python train.py --image_size=48 --crop_scale_min=1 --downsampling_factor=8 --encoder_norm_position="pre" --encoder_activation="reglu" --loss="mse" --decoder_widths=[64, 128, 192, 256] --init="small_normal" --momentum=0.95 --nesterov=true --ema_decay=0.999
Rows from block 4 of the encoder of a small image VQ-VAE, named by matrix and row number. Rows with one number belong to one neuron. Each number is 200 + 40 x the weight over its row's rms, rounded and kept within 0 to 999. All counts start at 0.
After each neuron's rows are labels from the 100 images, of 14848, where the neuron reaches its largest size: "strongest on" is what is common among them. Only what is clearly more common there than usual is listed. The data: stained colorectal tissue patches (NCT-CRC-HE-100K).
# gate: MLP gate (encoder.blocks.4.mlp.gate.weight, 960x320), inputs 0-79
# fc1: MLP up (encoder.blocks.4.mlp.fc1.weight, 960x320), inputs 0-79
# fc2: MLP down (encoder.blocks.4.mlp.fc2.weight, 320x960, transposed), outputs 0-79

gate.300,206,159,213,172,165,167,265,220,281,240,198,297,240,160,183,183,277,171,186,202,195,281,223,177,243,147,163,189,149,222,135,164,267,247,233,152,166,246,217,227,118,158,123,238,159,174,195,199,246,166,224,177,228,172,150,147,269,227,183,189,210,266,194,236,185,256,154,202,221,184,161,127,227,199,247,213,247,278,195,187
fc1.300,150,129,135,223,152,212,215,214,207,206,265,194,184,266,184,243,192,238,210,208,238,219,207,201,205,191,224,261,174,167,210,276,219,113,245,198,258,238,203,214,171,247,172,227,217,184,210,188,252,215,242,206,153,194,200,185,167,227,145,143,233,205,119,170,178,162,216,144,262,148,216,147,174,174,184,228,271,204,200,252
fc2.300,185,286,269,234,164,222,207,159,136,206,255,280,222,214,204,190,230,142,242,203,185,228,200,232,248,214,174,237,219,240,208,244,125,248,173,185,219,142,252,132,196,182,233,181,152,174,259,208,161,213,115,217,199,151,256,228,145,174,104,277,261,213,231,186,239,193,165,231,224,201,272,133,214,257,134,160,224,234,235,142
strongest on: tissue: tumour epithelium

gate.111,189,227,223,197,176,184,123,182,289,147,117,177,261,252,180,214,136,225,165,142,231,212,232,119,205,204,179,226,203,181,220,194,105,147,210,173,208,178,233,161,153,278,195,255,221,207,188,241,125,109,145,181,178,188,219,197,227,210,158,226,214,206,237,254,199,206,217,210,283,205,233,212,170,211,193,223,185,154,136,267
fc1.111,199,179,257,249,208,221,141,223,182,175,120,174,230,208,182,174,167,214,171,184,201,185,275,239,188,177,190,223,163,130,207,195,170,188,237,208,195,229,323,142,213,221,136,232,176,154,132,217,151,185,220,247,191,202,210,210,223,218,177,195,207,231,194,261,165,239,182,188,202,193,237,225,187,244,200,222,253,196,114,257
fc2.111,204,169,235,266,217,195,172,173,228,234,206,170,191,193,135,212,311,161,259,247,188,200,182,195,212,154,208,211,229,185,195,123,259,189,174,166,210,244,228,224,258,228,256,242,265,183,289,221,269,210,174,195,158,257,183,150,205,207,191,246,237,273,201,187,186,181,243,194,171,233,173,237,166,205,220,224,180,174,205,241
strongest on: tissue: smooth muscle

gate.639,283,192,214,224,107,197,266,193,178,143,218,123,182,202,244,204,214,253,261,162,165,154,263,197,170,261,182,210,214,215,190,220,191,251,208,106,182,163,167,182,212,233,224,134,177,224,173,188,202,191,232,214,155,221,151,248,203,213,173,234,173,166,221,198,255,200,209,227,230,246,101,173,181,198,166,202,262,219,185,149
fc1.639,187,245,136,208,182,219,201,154,199,236,174,214,186,271,212,176,191,196,208,203,200,240,236,184,143,169,221,210,204,180,190,198,171,176,176,137,234,104,204,223,203,211,180,180,126,232,255,172,145,211,200,203,182,171,192,181,169,239,118,270,235,198,164,191,176,164,220,237,117,211,231,109,193,187,194,240,176,206,152,127
fc2.639,224,173,225,179,107,173,217,227,217,232,152,235,193,99,170,165,215,199,206,168,292,156,186,218,249,263,193,206,225,206,148,244,202,232,201,246,151,227,224,174,255,164,212,186,310,154,165,175,250,166,175,185,212,212,200,197,201,225,237,203,160,172,177,151,210,233,190,166,212,174,125,260,207,200,175,158,250,199,176,341
strongest on: tissue: cancer-associated stroma; tissue: debris

gate.395,219,186,186,213,239,257,176,182,141,253,185,170,198,262,138,183,171,219,172,224,194,253,212,223,195,131,202,174,189,168,180,207,205,96,161,220,169,201,240,235,223,157,155,163,206,265,190,198,125,195,257,208,198,227,183,171,230,164,186,204,186,164,247,252,139,224,207,193,186,146,213,187,222,269,256,199,242,255,260,249
fc1.395,191,179,181,129,120,304,162,162,203,255,147,208,224,222,199,209,198,232,243,223,118,137,249,155,100,225,213,244,256,170,217,198,166,262,187,198,224,281,149,120,245,204,128,191,200,121,187,205,151,151,171,212,181,182,204,173,133,199,209,201,188,265,179,199,272,213,237,231,211,227,163,212,191,209,129,113,155,243,178,212
fc2.395,254,162,128,197,194,153,288,190,244,182,210,295,274,219,230,264,304,177,106,215,236,182,152,275,192,219,202,139,183,132,186,225,205,167,148,174,217,226,204,216,131,209,195,216,142,266,301,181,231,212,211,313,241,173,156,229,263,195,195,191,197,179,225,223,183,185,213,180,173,144,210,329,268,219,167,192,183,202,172,205
strongest on: tissue: tumour epithelium

gate.739,192,272,247,239,287,197,180,246,186,160,231,169,227,187,205,223,195,220,203,189,186,196,247,216,249,182,174,235,184,138,242,247,91,146,210,171,217,194,176,152,204,264,192,259,266,200,177,219,161,190,200,186,208,162,188,158,176,135,213,118,177,185,231,170,189,218,179,256,205,209,202,249,118,224,169,165,186,243,228,157
fc1.739,191,236,213,242,181,228,207,196,199,221,175,193,128,243,174,178,197,201,230,250,197,187,175,137,218,178,104,154,207,218,152,184,224,155,136,152,285,142,196,207,181,226,186,214,176,133,177,216,211,249,180,217,207,247,213,134,154,157,142,161,180,242,301,210,158,214,200,182,186,304,234,157,206,203,218,138,187,168,124,218
fc2.739,190,170,207,211,220,196,230,240,274,174,234,242,203,204,185,250,167,234,207,167,196,266,256,215,195,211,248,155,219,215,233,284,111,250,259,207,198,202,257,177,154,227,290,252,203,265,242,203,149,286,314,168,157,185,178,195,201,185,191,190,300,219,145,147,249,187,283,202,248,187,191,172,271,216,208,242,181,186,242,201
strongest on: tissue: smooth muscle; tissue: tumour epithelium

gate.480,183,206,177,135,211,169,248,170,257,255,164,156,176,275,161,221,225,204,229,233,233,192,237,249,234,235,199,153,178,161,227,192,204,177,200,270,196,241,270,305,164,126,204,214,142,229,157,223,204,211,159,243,202,216,173,190,259,130,202,142,190,125,170,151,206,222,193,174,183,143,147,222,178,173,164,258,133,203,247,210
fc1.480,252,242,179,141,237,264,147,240,184,230,172,184,259,175,217,168,203,182,165,216,157,195,171,203,171,195,168,209,201,188,228,193,259,253,241,198,203,187,231,157,199,279,304,169,215,137,150,152,252,171,276,154,244,181,265,262,169,234,250,238,211,211,153,222,149,199,211,203,167,180,244,245,265,230,223,228,164,223,201,202
fc2.480,166,210,186,199,171,191,215,232,246,113,172,180,212,283,150,151,208,280,191,239,199,292,188,252,209,226,204,260,243,217,200,187,174,173,188,174,248,160,118,317,185,167,196,187,261,112,180,197,113,219,228,219,295,199,170,177,227,180,234,104,180,188,188,107,214,234,171,168,239,198,209,285,185,238,182,323,270,167,157,221
strongest on: tissue: lymphocytes

gate.620,203,265,97,151,183,156,243,175,171,241,202,195,168,265,195,225,199,201,127,183,150,234,229,174,196,171,250,201,212,205,166,208,207,207,191,243,191,182,212,186,204,209,182,266,228,240,201,152,188,230,245,169,217,186,203,239,206,224,157,182,165,239,199,250,213,175,204,189,207,181,249,209,175,251,220,215,258,228,219,134
fc1.620,197,191,270,233,204,201,252,138,200,162,77,223,200,181,260,207,164,234,204,271,225,164,129,238,186,195,212,185,202,181,223,183,172,151,162,156,212,226,218,205,265,216,188,198,190,220,195,167,253,209,279,156,182,196,232,157,198,226,225,179,158,256,199,166,215,213,207,216,232,235,255,207,206,137,175,150,172,125,228,201
fc2.620,197,166,202,232,160,186,250,215,197,225,226,228,217,202,148,205,300,205,195,128,194,219,273,228,149,183,228,236,151,237,203,180,287,199,227,255,181,156,146,211,176,243,163,146,202,234,167,187,206,139,202,132,259,227,225,250,133,132,227,222,231,183,157,169,181,154,216,241,166,251,165,204,221,198,226,198,214,225,231,207
strongest on: tissue: normal colon mucosa

gate.570,248,181,203,231,148,175,316,241,182,203,209,266,187,197,193,266,168,148,175,240,225,219,146,236,290,199,208,186,239,149,176,118,250,142,165,227,213,195,188,156,191,203,225,224,156,241,213,156,167,169,221,248,145,201,236,163,241,150,217,193,262,236,165,156,202,203,199,224,215,180,249,255,181,119,164,289,231,173,148,185
fc1.570,192,166,159,214,141,306,241,228,200,159,183,221,225,213,207,166,304,243,231,188,228,256,215,217,167,230,145,248,177,195,178,160,213,242,235,206,173,173,185,182,192,215,223,224,224,199,181,225,139,130,125,223,219,127,193,223,253,219,212,259,152,273,129,183,198,193,138,178,225,235,230,183,191,255,277,203,193,185,217,181
fc2.570,148,245,200,180,184,127,218,199,157,128,232,162,148,183,133,257,223,220,251,229,193,193,205,178,213,202,166,219,210,169,110,199,205,187,169,177,245,208,171,165,178,202,198,155,184,248,214,147,231,320,232,202,239,247,275,191,265,216,213,226,205,209,187,148,212,153,212,188,173,244,229,158,147,164,143,213,213,233,274,198
strongest on: tissue: tumour epithelium

gate.418,177,237,157,220,159,245,215,243,182,162,205,142,225,285,196,181,228,136,273,167,216,195,228,217,259,165,252,234,168,248,201,178,223,190,196,230,211,213,261,185,223,191,224,226,207,220,151,132,177,199,231,221,190,190,159,204,239,177,218,108,220,195,265,191,204,230,147,198,240,225,204,237,146,168,196,211,227,176,120,203
fc1.418,151,194,257,206,158,204,269,204,190,120,149,225,257,211,212,153,243,135,247,236,210,250,249,242,189,205,182,179,204,178,218,184,186,177,169,231,207,148,190,154,188,222,180,301,262,243,170,157,158,228,216,265,237,174,217,196,167,155,201,159,191,198,207,179,205,219,95,225,96,211,230,233,229,96,174,253,192,233,159,206
fc2.418,294,220,239,178,179,197,174,146,276,288,149,132,188,139,217,254,264,254,195,151,140,186,181,152,286,176,201,236,76,162,197,237,182,269,275,162,193,196,211,236,222,175,211,218,203,166,167,191,231,112,228,215,190,155,258,137,226,264,218,232,191,235,175,221,236,265,296,198,250,177,202,191,197,285,180,134,205,119,183,220
strongest on: tissue: tumour epithelium

gate.619,177,171,182,193,198,151,222,167,231,293,267,225,180,144,159,275,206,249,203,184,179,191,156,194,287,256,209,225,203,195,186,197,260,197,201,255,250,232,214,237,170,269,296,222,211,193,142,246,157,198,200,199,191,160,191,180,272,255,209,152,234,144,220,130,192,161,239,225,206,164,198,262,202,158,247,155,187,193,140,249
fc1.619,216,164,194,198,243,156,232,184,201,287,282,257,197,218,167,249,205,219,237,125,238,180,222,207,237,255,220,242,196,211,239,192,237,180,182,229,227,214,204,212,173,239,227,158,228,240,170,252,229,154,239,247,199,208,171,171,275,239,131,132,234,223,216,200,220,173,240,238,176,184,203,254,205,165,249,167,250,177,201,247
fc2.619,226,230,148,213,195,249,195,242,175,181,120,230,250,223,248,168,227,124,179,255,185,327,157,158,225,172,216,175,242,173,192,221,167,165,156,132,145,231,181,235,189,220,189,284,139,202,188,204,238,215,207,209,160,164,223,145,165,224,239,250,179,216,201,146,207,175,166,229,257,287,182,179,189,269,198,314,208,171,229,164
strongest on: tissue: lymphocytes

gate.439,224,253,234,125,194,155,197,136,235,180,172,247,227,239,245,230,199,221,209,247,210,247,279,167,195,186,205,157,217,203,263,166,177,150,161,206,238,151,181,148,201,256,214,210,214,193,226,140,150,215,169,186,236,208,232,142,123,172,240,162,214,208,181,285,164,232,187,196,189,213,230,196,172,245,186,257,202,177,183,200
fc1.439,179,266,225,128,218,103,236,158,240,227,186,258,198,204,261,248,225,214,227,242,241,271,277,184,226,210,158,174,210,194,192,195,231,176,162,238,259,187,154,187,150,226,225,224,148,224,198,119,172,221,164,156,225,158,256,178,151,151,214,213,208,153,227,316,183,260,210,183,227,250,255,163,180,201,178,228,206,160,172,169
fc2.439,139,154,236,205,179,262,219,216,248,261,198,204,229,136,148,270,190,182,203,209,198,236,140,243,72,179,188,166,161,203,199,197,148,187,215,164,234,162,201,198,246,201,179,207,259,133,193,170,250,249,164,262,208,112,179,210,191,155,189,198,209,204,213,199,279,145,232,166,241,169,194,194,253,180,254,259,213,196,243,232
strongest on: tissue: normal colon mucosa

gate.458,180,219,175,279,269,181,159,209,112,258,165,184,205,101,266,188,184,107,205,133,170,156,195,154,219,148,215,183,175,129,249,146,223,140,217,265,163,215,171,141,210,204,176,153,163,226,224,250,193,272,148,187,188,177,223,177,225,127,206,173,193,222,179,236,267,224,207,217,283,157,208,245,133,208,184,232,220,271,236,192
fc1.458,200,161,133,285,238,142,111,202,203,191,88,157,203,114,222,217,168,163,195,137,181,236,220,188,210,185,196,203,214,197,227,176,270,167,238,201,215,151,194,106,180,176,184,228,224,227,221,182,193,240,178,156,225,150,222,195,219,237,166,198,179,235,219,237,225,181,273,268,252,188,204,236,112,196,182,200,262,232,182,203
fc2.458,217,161,295,187,220,163,199,141,112,134,171,258,153,160,176,281,201,195,165,156,208,201,215,131,316,196,253,203,207,245,192,247,279,208,241,108,164,217,234,237,214,210,235,161,211,172,213,194,243,182,201,173,169,103,156,172,187,168,238,203,220,249,230,206,149,237,123,238,180,160,167,227,248,228,208,183,166,180,225,203
strongest on: tissue: normal colon mucosa

gate.429,194,297,224,219,90,137,239,187,293,247,289,154,208,218,268,194,195,142,210,136,232,217,185,226,176,228,194,133,182,153,139,222,254,224,240,269,252,200,251,167,186,273,194,217,219,200,252,230,198,234,201,150,247,184,230,199,168,214,196,186,216,218,139,175,169,171,187,265,171,195,182,164,279,220,210,257,128,165,141,238
fc1.429,154,111,199,237,275,207,168,224,132,186,177,189,177,200,161,199,225,233,196,218,219,107,221,246,241,170,227,204,165,217,250,186,105,241,204,155,201,226,243,233,219,192,218,266,143,218,164,213,204,168,239,223,180,236,208,162,279,170,173,236,177,149,205,223,256,252,166,106,286,241,294,267,238,243,183,167,278,222,287,172
fc2.429,268,226,199,180,117,191,179,108,219,184,204,262,190,137,208,199,101,183,216,273,151,162,197,245,227,233,214,262,260,144,249,180,295,235,235,191,155,157,229,211,112,160,255,222,240,207,276,201,231,159,195,160,149,228,182,243,180,235,243,197,249,154,204,246,184,190,224,161,158,112,209,152,202,199,161,254,174,242,129,206
strongest on: tissue: cancer-associated stroma

gate.43,178,184,279,217,199,240,164,220,220,229,173,218,179,211,217,174,196,161,198,237,200,158,221,220,224,187,202,244,172,189,204,249,274,236,155,163,184,180,229,155,208,194,154,243,264,202,139,208,187,244,164,227,177,194,259,226,175,274,218,204,176,215,228,155,265,213,112,204,203,202,196,164,274,174,174,246,264,241,177,238
fc1.43,133,266,245,217,155,244,266,217,162,192,157,210,216,200,234,188,350,291,191,197,224,213,174,236,141,180,130,219,201,184,221,134,182,197,181,254,144,185,203,227,127,205,255,201,262,78,188,150,207,161,143,175,205,268,217,233,224,134,181,178,225,184,259,178,78,182,157,187,249,172,208,272,140,240,291,220,159,154,232,171
fc2.43,219,131,208,170,131,186,167,217,207,106,221,204,231,188,198,217,172,135,205,228,146,195,218,266,207,263,237,209,208,245,185,162,298,168,156,209,256,201,109,242,226,237,226,233,209,192,256,171,200,217,275,191,229,208,182,233,207,193,243,239,107,170,134,186,173,166,217,226,229,168,210,218,156,165,184,146,224,185,124,243
strongest on: tissue: normal colon mucosa

gate.400,189,218,161,227,182,236,182,171,232,182,202,222,212,220,210,205,190,239,187,130,310,171,240,276,147,225,280,246,125,223,172,258,149,209,200,198,177,196,172,102,112,187,199,270,198,119,197,245,164,178,153,241,234,154,241,201,195,265,236,158,191,227,190,214,218,190,84,228,230,214,170,238,193,269,172,144,217,192,294,178
fc1.400,221,187,200,143,160,224,228,164,152,229,240,247,111,217,166,210,166,180,195,228,171,181,221,141,259,209,177,161,270,245,192,141,217,234,249,157,250,169,242,219,238,118,176,259,168,170,174,200,238,248,265,193,226,248,195,231,151,65,193,186,181,191,187,177,137,179,229,206,169,165,240,196,228,114,176,226,125,183,103,179
fc2.400,270,184,172,234,209,222,229,151,208,172,253,173,306,124,175,224,175,270,203,134,164,199,126,215,199,217,121,232,171,150,203,272,193,170,268,209,196,191,176,267,251,215,209,199,203,232,211,175,210,212,188,162,201,263,139,88,218,170,216,167,174,194,189,214,110,204,184,129,212,224,221,212,277,186,217,249,168,180,171,216
strongest on: tissue: tumour epithelium; tissue: cancer-associated stroma

gate.295,127,247,152,225,235,173,222,175,151,195,166,197,181,207,232,219,181,236,257,154,235,214,211,246,227,122,178,244,161,197,179,219,186,208,204,237,277,248,240,143,171,148,152,224,182,230,200,206,236,172,132,140,195,293,170,181,155,246,134,189,208,201,149,151,205,150,215,241,225,224,230,188,128,274,203,166,239,203,182,214
fc1.295,258,182,219,207,182,254,187,206,194,168,261,231,213,209,147,166,239,228,169,228,203,196,200,241,189,142,227,148,218,93,195,266,184,235,157,173,239,224,217,205,177,241,122,264,80,288,200,251,245,189,166,188,169,183,193,238,217,207,228,123,217,204,238,161,257,196,156,120,233,176,207,218,241,243,213,121,264,163,196,243
fc2.295,230,226,237,166,208,192,194,159,163,102,181,166,160,234,225,235,108,147,161,249,245,151,202,203,277,179,216,179,244,128,259,153,236,185,255,281,145,285,141,214,194,162,228,274,161,211,158,232,204,197,209,96,255,192,216,173,210,239,160,262,187,178,265,216,197,190,211,183,166,197,200,234,164,197,240,146,205,190,294,229
strongest on: tissue: lymphocytes

gate.478,246,162,237,121,210,168,193,226,184,256,156,184,175,212,213,225,222,276,259,239,244,227,189,212,201,269,216,200,199,215,227,154,186,142,204,187,191,213,214,119,212,151,211,220,230,193,229,186,176,235,295,129,238,177,195,166,156,211,139,161,226,173,162,169,207,200,236,139,206,211,276,186,147,201,243,156,185,208,239,245
fc1.478,157,271,264,199,223,197,279,206,163,214,175,152,180,219,123,186,195,189,225,166,238,180,175,243,230,175,159,195,190,199,180,108,201,143,212,202,140,197,194,241,165,171,149,230,238,255,174,201,271,147,123,212,198,161,268,255,235,244,157,250,221,225,201,192,177,284,239,217,254,193,322,226,173,246,215,226,190,198,157,226
fc2.478,176,146,194,208,146,171,170,90,177,155,166,190,203,237,229,226,149,194,212,202,187,133,253,193,206,216,168,190,161,203,197,232,218,220,268,203,186,217,230,89,224,209,210,224,172,220,240,235,272,225,198,232,223,196,203,245,176,273,197,212,280,149,132,212,194,225,135,191,173,172,252,125,114,245,214,265,221,184,245,271
strongest on: tissue: normal colon mucosa

gate.256,259,180,233,231,211,201,205,203,180,269,223,179,179,161,166,234,191,187,222,239,239,208,126,215,148,218,219,171,176,257,202,155,121,156,179,192,240,229,168,291,139,228,236,149,203,185,167,173,219,214,220,204,233,200,201,270,266,208,197,95,173,211,161,136,214,161,176,202,209,238,274,203,208,203,185,183,156,200,206,201
fc1.256,226,210,169,170,231,234,148,178,249,109,309,222,149,226,199,265,152,232,164,254,142,231,210,166,245,176,192,240,155,148,190,115,235,250,195,249,151,177,218,230,216,166,176,216,101,248,117,134,209,229,223,210,170,204,161,143,204,194,222,166,215,201,272,249,158,193,151,256,150,185,181,229,208,134,204,130,177,217,247,287
fc2.256,184,188,213,244,177,170,165,250,171,293,278,214,235,279,195,173,173,202,269,131,210,171,233,186,156,268,149,178,96,167,110,234,148,150,216,194,219,183,210,230,267,177,184,214,231,237,183,193,221,196,186,196,232,134,143,41,218,181,256,124,230,171,251,168,254,207,196,217,180,208,160,192,246,209,238,220,209,148,180,95
strongest on: tissue: normal colon mucosa

gate.633,270,110,237,140,208,270,92,189,242,236,276,247,178,202,184,190,149,200,185,231,160,193,221,265,155,233,249,217,228,200,180,172,157,197,194,237,212,185,231,212,214,197,204,186,174,171,191,203,183,240,124,243,168,161,180,246,222,129,186,225,205,182,199,206,204,249,262,198,230,206,120,233,186,201,198,255,214,178,187,165
fc1.633,187,242,264,148,223,194,177,91,261,158,189,206,230,310,178,257,178,247,176,302,137,219,255,262,183,195,182,240,158,203,275,250,136,156,243,249,161,224,229,191,177,185,184,243,228,194,185,141,186,204,184,141,122,209,237,174,197,240,136,201,132,227,171,262,181,202,131,218,296,203,152,229,154,199,205,147,236,178,134,174
fc2.633,212,186,152,141,168,219,150,208,186,288,201,253,174,131,192,170,266,191,233,180,174,211,200,157,204,173,222,169,137,201,216,135,218,206,198,131,181,201,174,265,236,203,198,200,181,218,171,218,201,175,199,204,279,199,164,289,188,199,212,181,198,200,146,150,186,186,253,211,205,231,199,183,212,207,236,217,215,171,218,257
strongest on: tissue: lymphocytes

gate.241,215,172,141,247,238,135,122,205,192,197,255,255,193,243,179,130,242,158,180,179,180,188,150,206,216,234,97,85,224,226,172,165,175,240,245,218,228,140,185,211,193,306,199,165,228,249,196,201,207,289,263,166,257,218,145,216,183,139,182,194,255,250,171,163,253,225,208,212,173,201,206,224,156,142,211,190,204,157,182,242
fc1.241,226,173,167,221,242,143,151,253,174,150,275,227,180,179,172,168,261,214,156,120,188,169,157,250,240,231,94,121,201,214,148,170,227,232,229,217,183,173,224,197,219,314,258,172,198,276,163,187,212,255,237,196,253,165,171,255,243,188,193,187,266,255,170,166,260,222,204,165,171,221,254,201,165,144,203,174,226,197,222,247
fc2.241,178,233,170,275,164,382,129,198,171,245,202,200,156,187,104,219,181,185,210,203,205,167,185,218,121,206,218,201,117,138,228,256,225,179,187,194,258,234,205,193,211,137,195,241,220,160,238,188,227,122,202,181,142,124,165,165,216,261,194,188,242,161,201,192,183,188,150,199,247,189,212,199,205,200,199,209,241,192,186,220
strongest on: tissue: adipose tissue

gate.605,250,155,103,274,235,244,218,138,183,209,217,208,179,213,185,231,226,213,201,208,244,234,262,201,166,235,295,192,196,187,175,259,176,204,249,156,224,273,154,174,239,208,240,206,152,219,164,254,184,235,182,202,130,288,211,138,207,207,136,161,243,214,282,203,220,196,183,212,202,170,191,129,150,160,120,141,206,287,153,187
fc1.605,189,237,196,165,234,229,274,239,198,251,207,190,135,246,209,238,125,221,224,172,199,175,228,180,165,148,176,189,204,137,235,175,215,174,174,276,200,221,110,244,225,193,243,180,191,202,217,188,201,241,205,188,262,179,232,117,269,183,180,208,212,192,143,203,158,166,189,182,178,234,185,226,202,264,225,205,195,231,257,220
fc2.605,188,210,141,151,102,231,109,247,230,203,246,182,203,174,125,194,196,216,192,232,191,213,149,210,159,197,226,177,162,251,212,221,185,133,169,220,186,202,245,205,204,290,252,132,192,258,241,237,154,244,165,240,198,220,175,240,216,198,240,179,206,244,134,179,262,271,198,191,220,169,214,201,187,172,213,210,158,170,206,141
strongest on: tissue: tumour epithelium

gate.368,209,191,249,184,213,149,216,210,247,211,179,228,242,234,208,163,190,210,218,208,157,256,247,107,90,172,213,219,224,217,161,223,218,233,180,226,158,241,202,225,192,181,246,246,196,219,223,135,209,138,154,242,181,192,111,110,181,207,189,228,141,186,216,162,174,195,185,211,223,165,257,201,245,194,216,177,162,211,228,235
fc1.368,193,198,135,258,234,188,200,212,224,191,251,173,142,139,184,173,147,238,246,175,197,175,177,142,197,221,162,133,180,236,195,173,200,253,149,201,205,230,238,169,192,265,138,296,171,197,205,230,131,158,225,214,192,132,210,256,205,215,207,305,170,245,174,184,150,245,204,172,272,252,142,167,254,147,158,207,179,216,206,223
fc2.368,154,179,171,146,153,125,158,266,202,214,197,200,241,194,243,247,166,215,236,138,231,212,114,276,205,205,244,224,208,162,252,249,174,212,171,202,237,248,196,132,156,256,200,174,141,211,243,181,170,193,170,205,259,242,111,214,161,197,166,211,154,171,134,168,267,285,239,189,209,218,174,170,216,194,178,228,189,149,230,211
strongest on: tissue: smooth muscle

gate.302,192,192,290,231,155,216,171,234,224,143,200,229,237,230,231,229,175,222,224,199,214,171,192,235,242,192,143,169,279,138,207,159,189,135,228,151,168,148,259,188,214,146,180,280,195,238,225,165,150,257,247,234,233,199,202,212,211,166,242,166,171,222,171,290,147,190,210,177,146,193,207,215,258,256,204,265,160,162,256,197
fc1.302,218,173,145,214,179,214,287,171,122,271,187,231,159,114,216,235,235,245,153,198,274,210,166,193,181,184,275,239,184,219,200,193,135,228,227,155,192,226,145,254,202,234,173,124,170,191,192,290,199,127,186,164,133,154,295,283,180,255,99,177,247,144,241,135,185,268,206,216,205,198,186,236,211,196,227,172,240,266,143,162
fc2.302,190,105,287,197,149,207,197,193,192,223,217,229,217,238,195,141,178,221,200,160,200,150,231,208,292,229,221,215,188,186,123,197,191,179,231,227,215,125,254,164,212,205,250,170,214,195,172,158,222,230,184,158,203,217,200,84,203,164,208,223,187,270,228,245,200,261,125,233,194,260,199,181,238,208,195,235,140,235,180,133
strongest on: tissue: smooth muscle

gate.98,188,144,199,176,246,219,192,248,200,213,242,187,295,183,281,169,167,247,271,129,256,215,225,153,201,239,119,197,196,144,159,154,193,174,202,208,243,157,173,157,177,178,200,173,199,215,194,204,155,209,220,239,247,242,189,173,244,234,181,197,172,173,201,191,164,200,157,207,164,199,154,237,187,226,252,259,137,210,163,159
fc1.98,163,223,133,172,229,212,232,261,163,227,172,229,213,242,252,209,270,254,245,191,193,209,189,204,157,235,260,135,236,157,131,179,237,162,146,252,213,200,185,155,143,242,156,117,205,223,199,192,123,211,245,167,214,219,222,123,224,147,170,168,235,218,232,175,121,230,243,208,174,200,109,252,226,237,224,197,161,152,250,185
fc2.98,240,187,161,219,160,266,194,123,224,213,220,209,154,208,150,141,174,199,230,254,188,135,147,157,180,221,169,226,152,296,178,151,209,161,176,204,109,226,191,246,140,138,176,202,209,143,191,206,207,258,82,211,172,246,200,166,182,257,264,218,179,255,196,281,172,264,251,165,175,193,249,251,181,201,230,208,244,164,147,170
strongest on: tissue: cancer-associated stroma

gate.62,164,218,277,156,131,210,210,184,216,208,157,177,226,255,142,220,292,175,146,264,241,125,186,165,217,187,233,206,162,232,166,240,233,227,207,154,166,173,276,199,236,194,230,142,219,214,205,159,188,144,139,139,132,184,226,155,162,180,170,179,261,258,227,262,125,194,182,182,217,181,192,239,209,274,263,195,170,126,164,182
fc1.62,263,224,182,213,205,195,209,188,184,165,292,187,217,180,295,193,185,204,207,188,207,248,129,259,174,139,145,202,226,225,178,293,129,175,201,200,214,263,195,170,239,274,165,272,141,184,182,190,165,168,229,152,135,244,226,146,264,210,241,195,190,175,124,195,259,160,202,263,205,217,165,170,303,209,152,242,230,183,115,221
fc2.62,136,161,204,250,185,211,267,215,275,173,251,185,253,219,200,184,242,234,232,212,141,193,265,225,246,146,196,203,198,185,123,158,201,221,238,177,141,175,139,176,194,206,194,251,240,358,195,236,235,221,194,170,211,225,191,219,230,201,326,191,142,220,179,176,196,241,163,142,240,184,205,221,186,209,182,186,185,231,240,232
strongest on: tissue: cancer-associated stroma

gate.430,183,263,223,210,153,155,212,107,226,297,193,237,235,194,225,172,273,188,174,214,172,254,237,177,215,212,263,244,214,204,175,270,212,218,210,197,184,138,137,103,139,232,284,225,203,225,244,207,209,151,185,210,220,242,150,176,211,149,151,164,209,195,168,191,214,191,196,221,153,306,158,165,195,332,196,288,223,268,129,173
fc1.430,187,287,245,197,160,166,239,205,288,211,150,245,268,230,184,295,170,238,232,172,151,248,223,233,186,191,246,176,175,231,149,278,165,180,185,189,216,175,180,130,160,303,211,173,219,267,230,175,220,129,193,237,222,219,222,220,182,164,179,143,190,205,156,228,165,172,212,231,138,206,199,165,196,308,267,298,217,263,218,195
fc2.430,281,129,118,245,153,188,235,231,270,198,251,236,292,159,241,122,301,174,193,267,209,195,153,190,215,191,220,226,188,217,236,143,154,230,117,207,126,216,114,245,211,182,211,212,166,221,208,171,183,199,233,215,212,180,185,179,161,195,251,190,214,226,208,179,215,209,218,184,219,200,224,159,155,219,211,155,223,177,178,212
strongest on: tissue: cancer-associated stroma; tissue: smooth muscle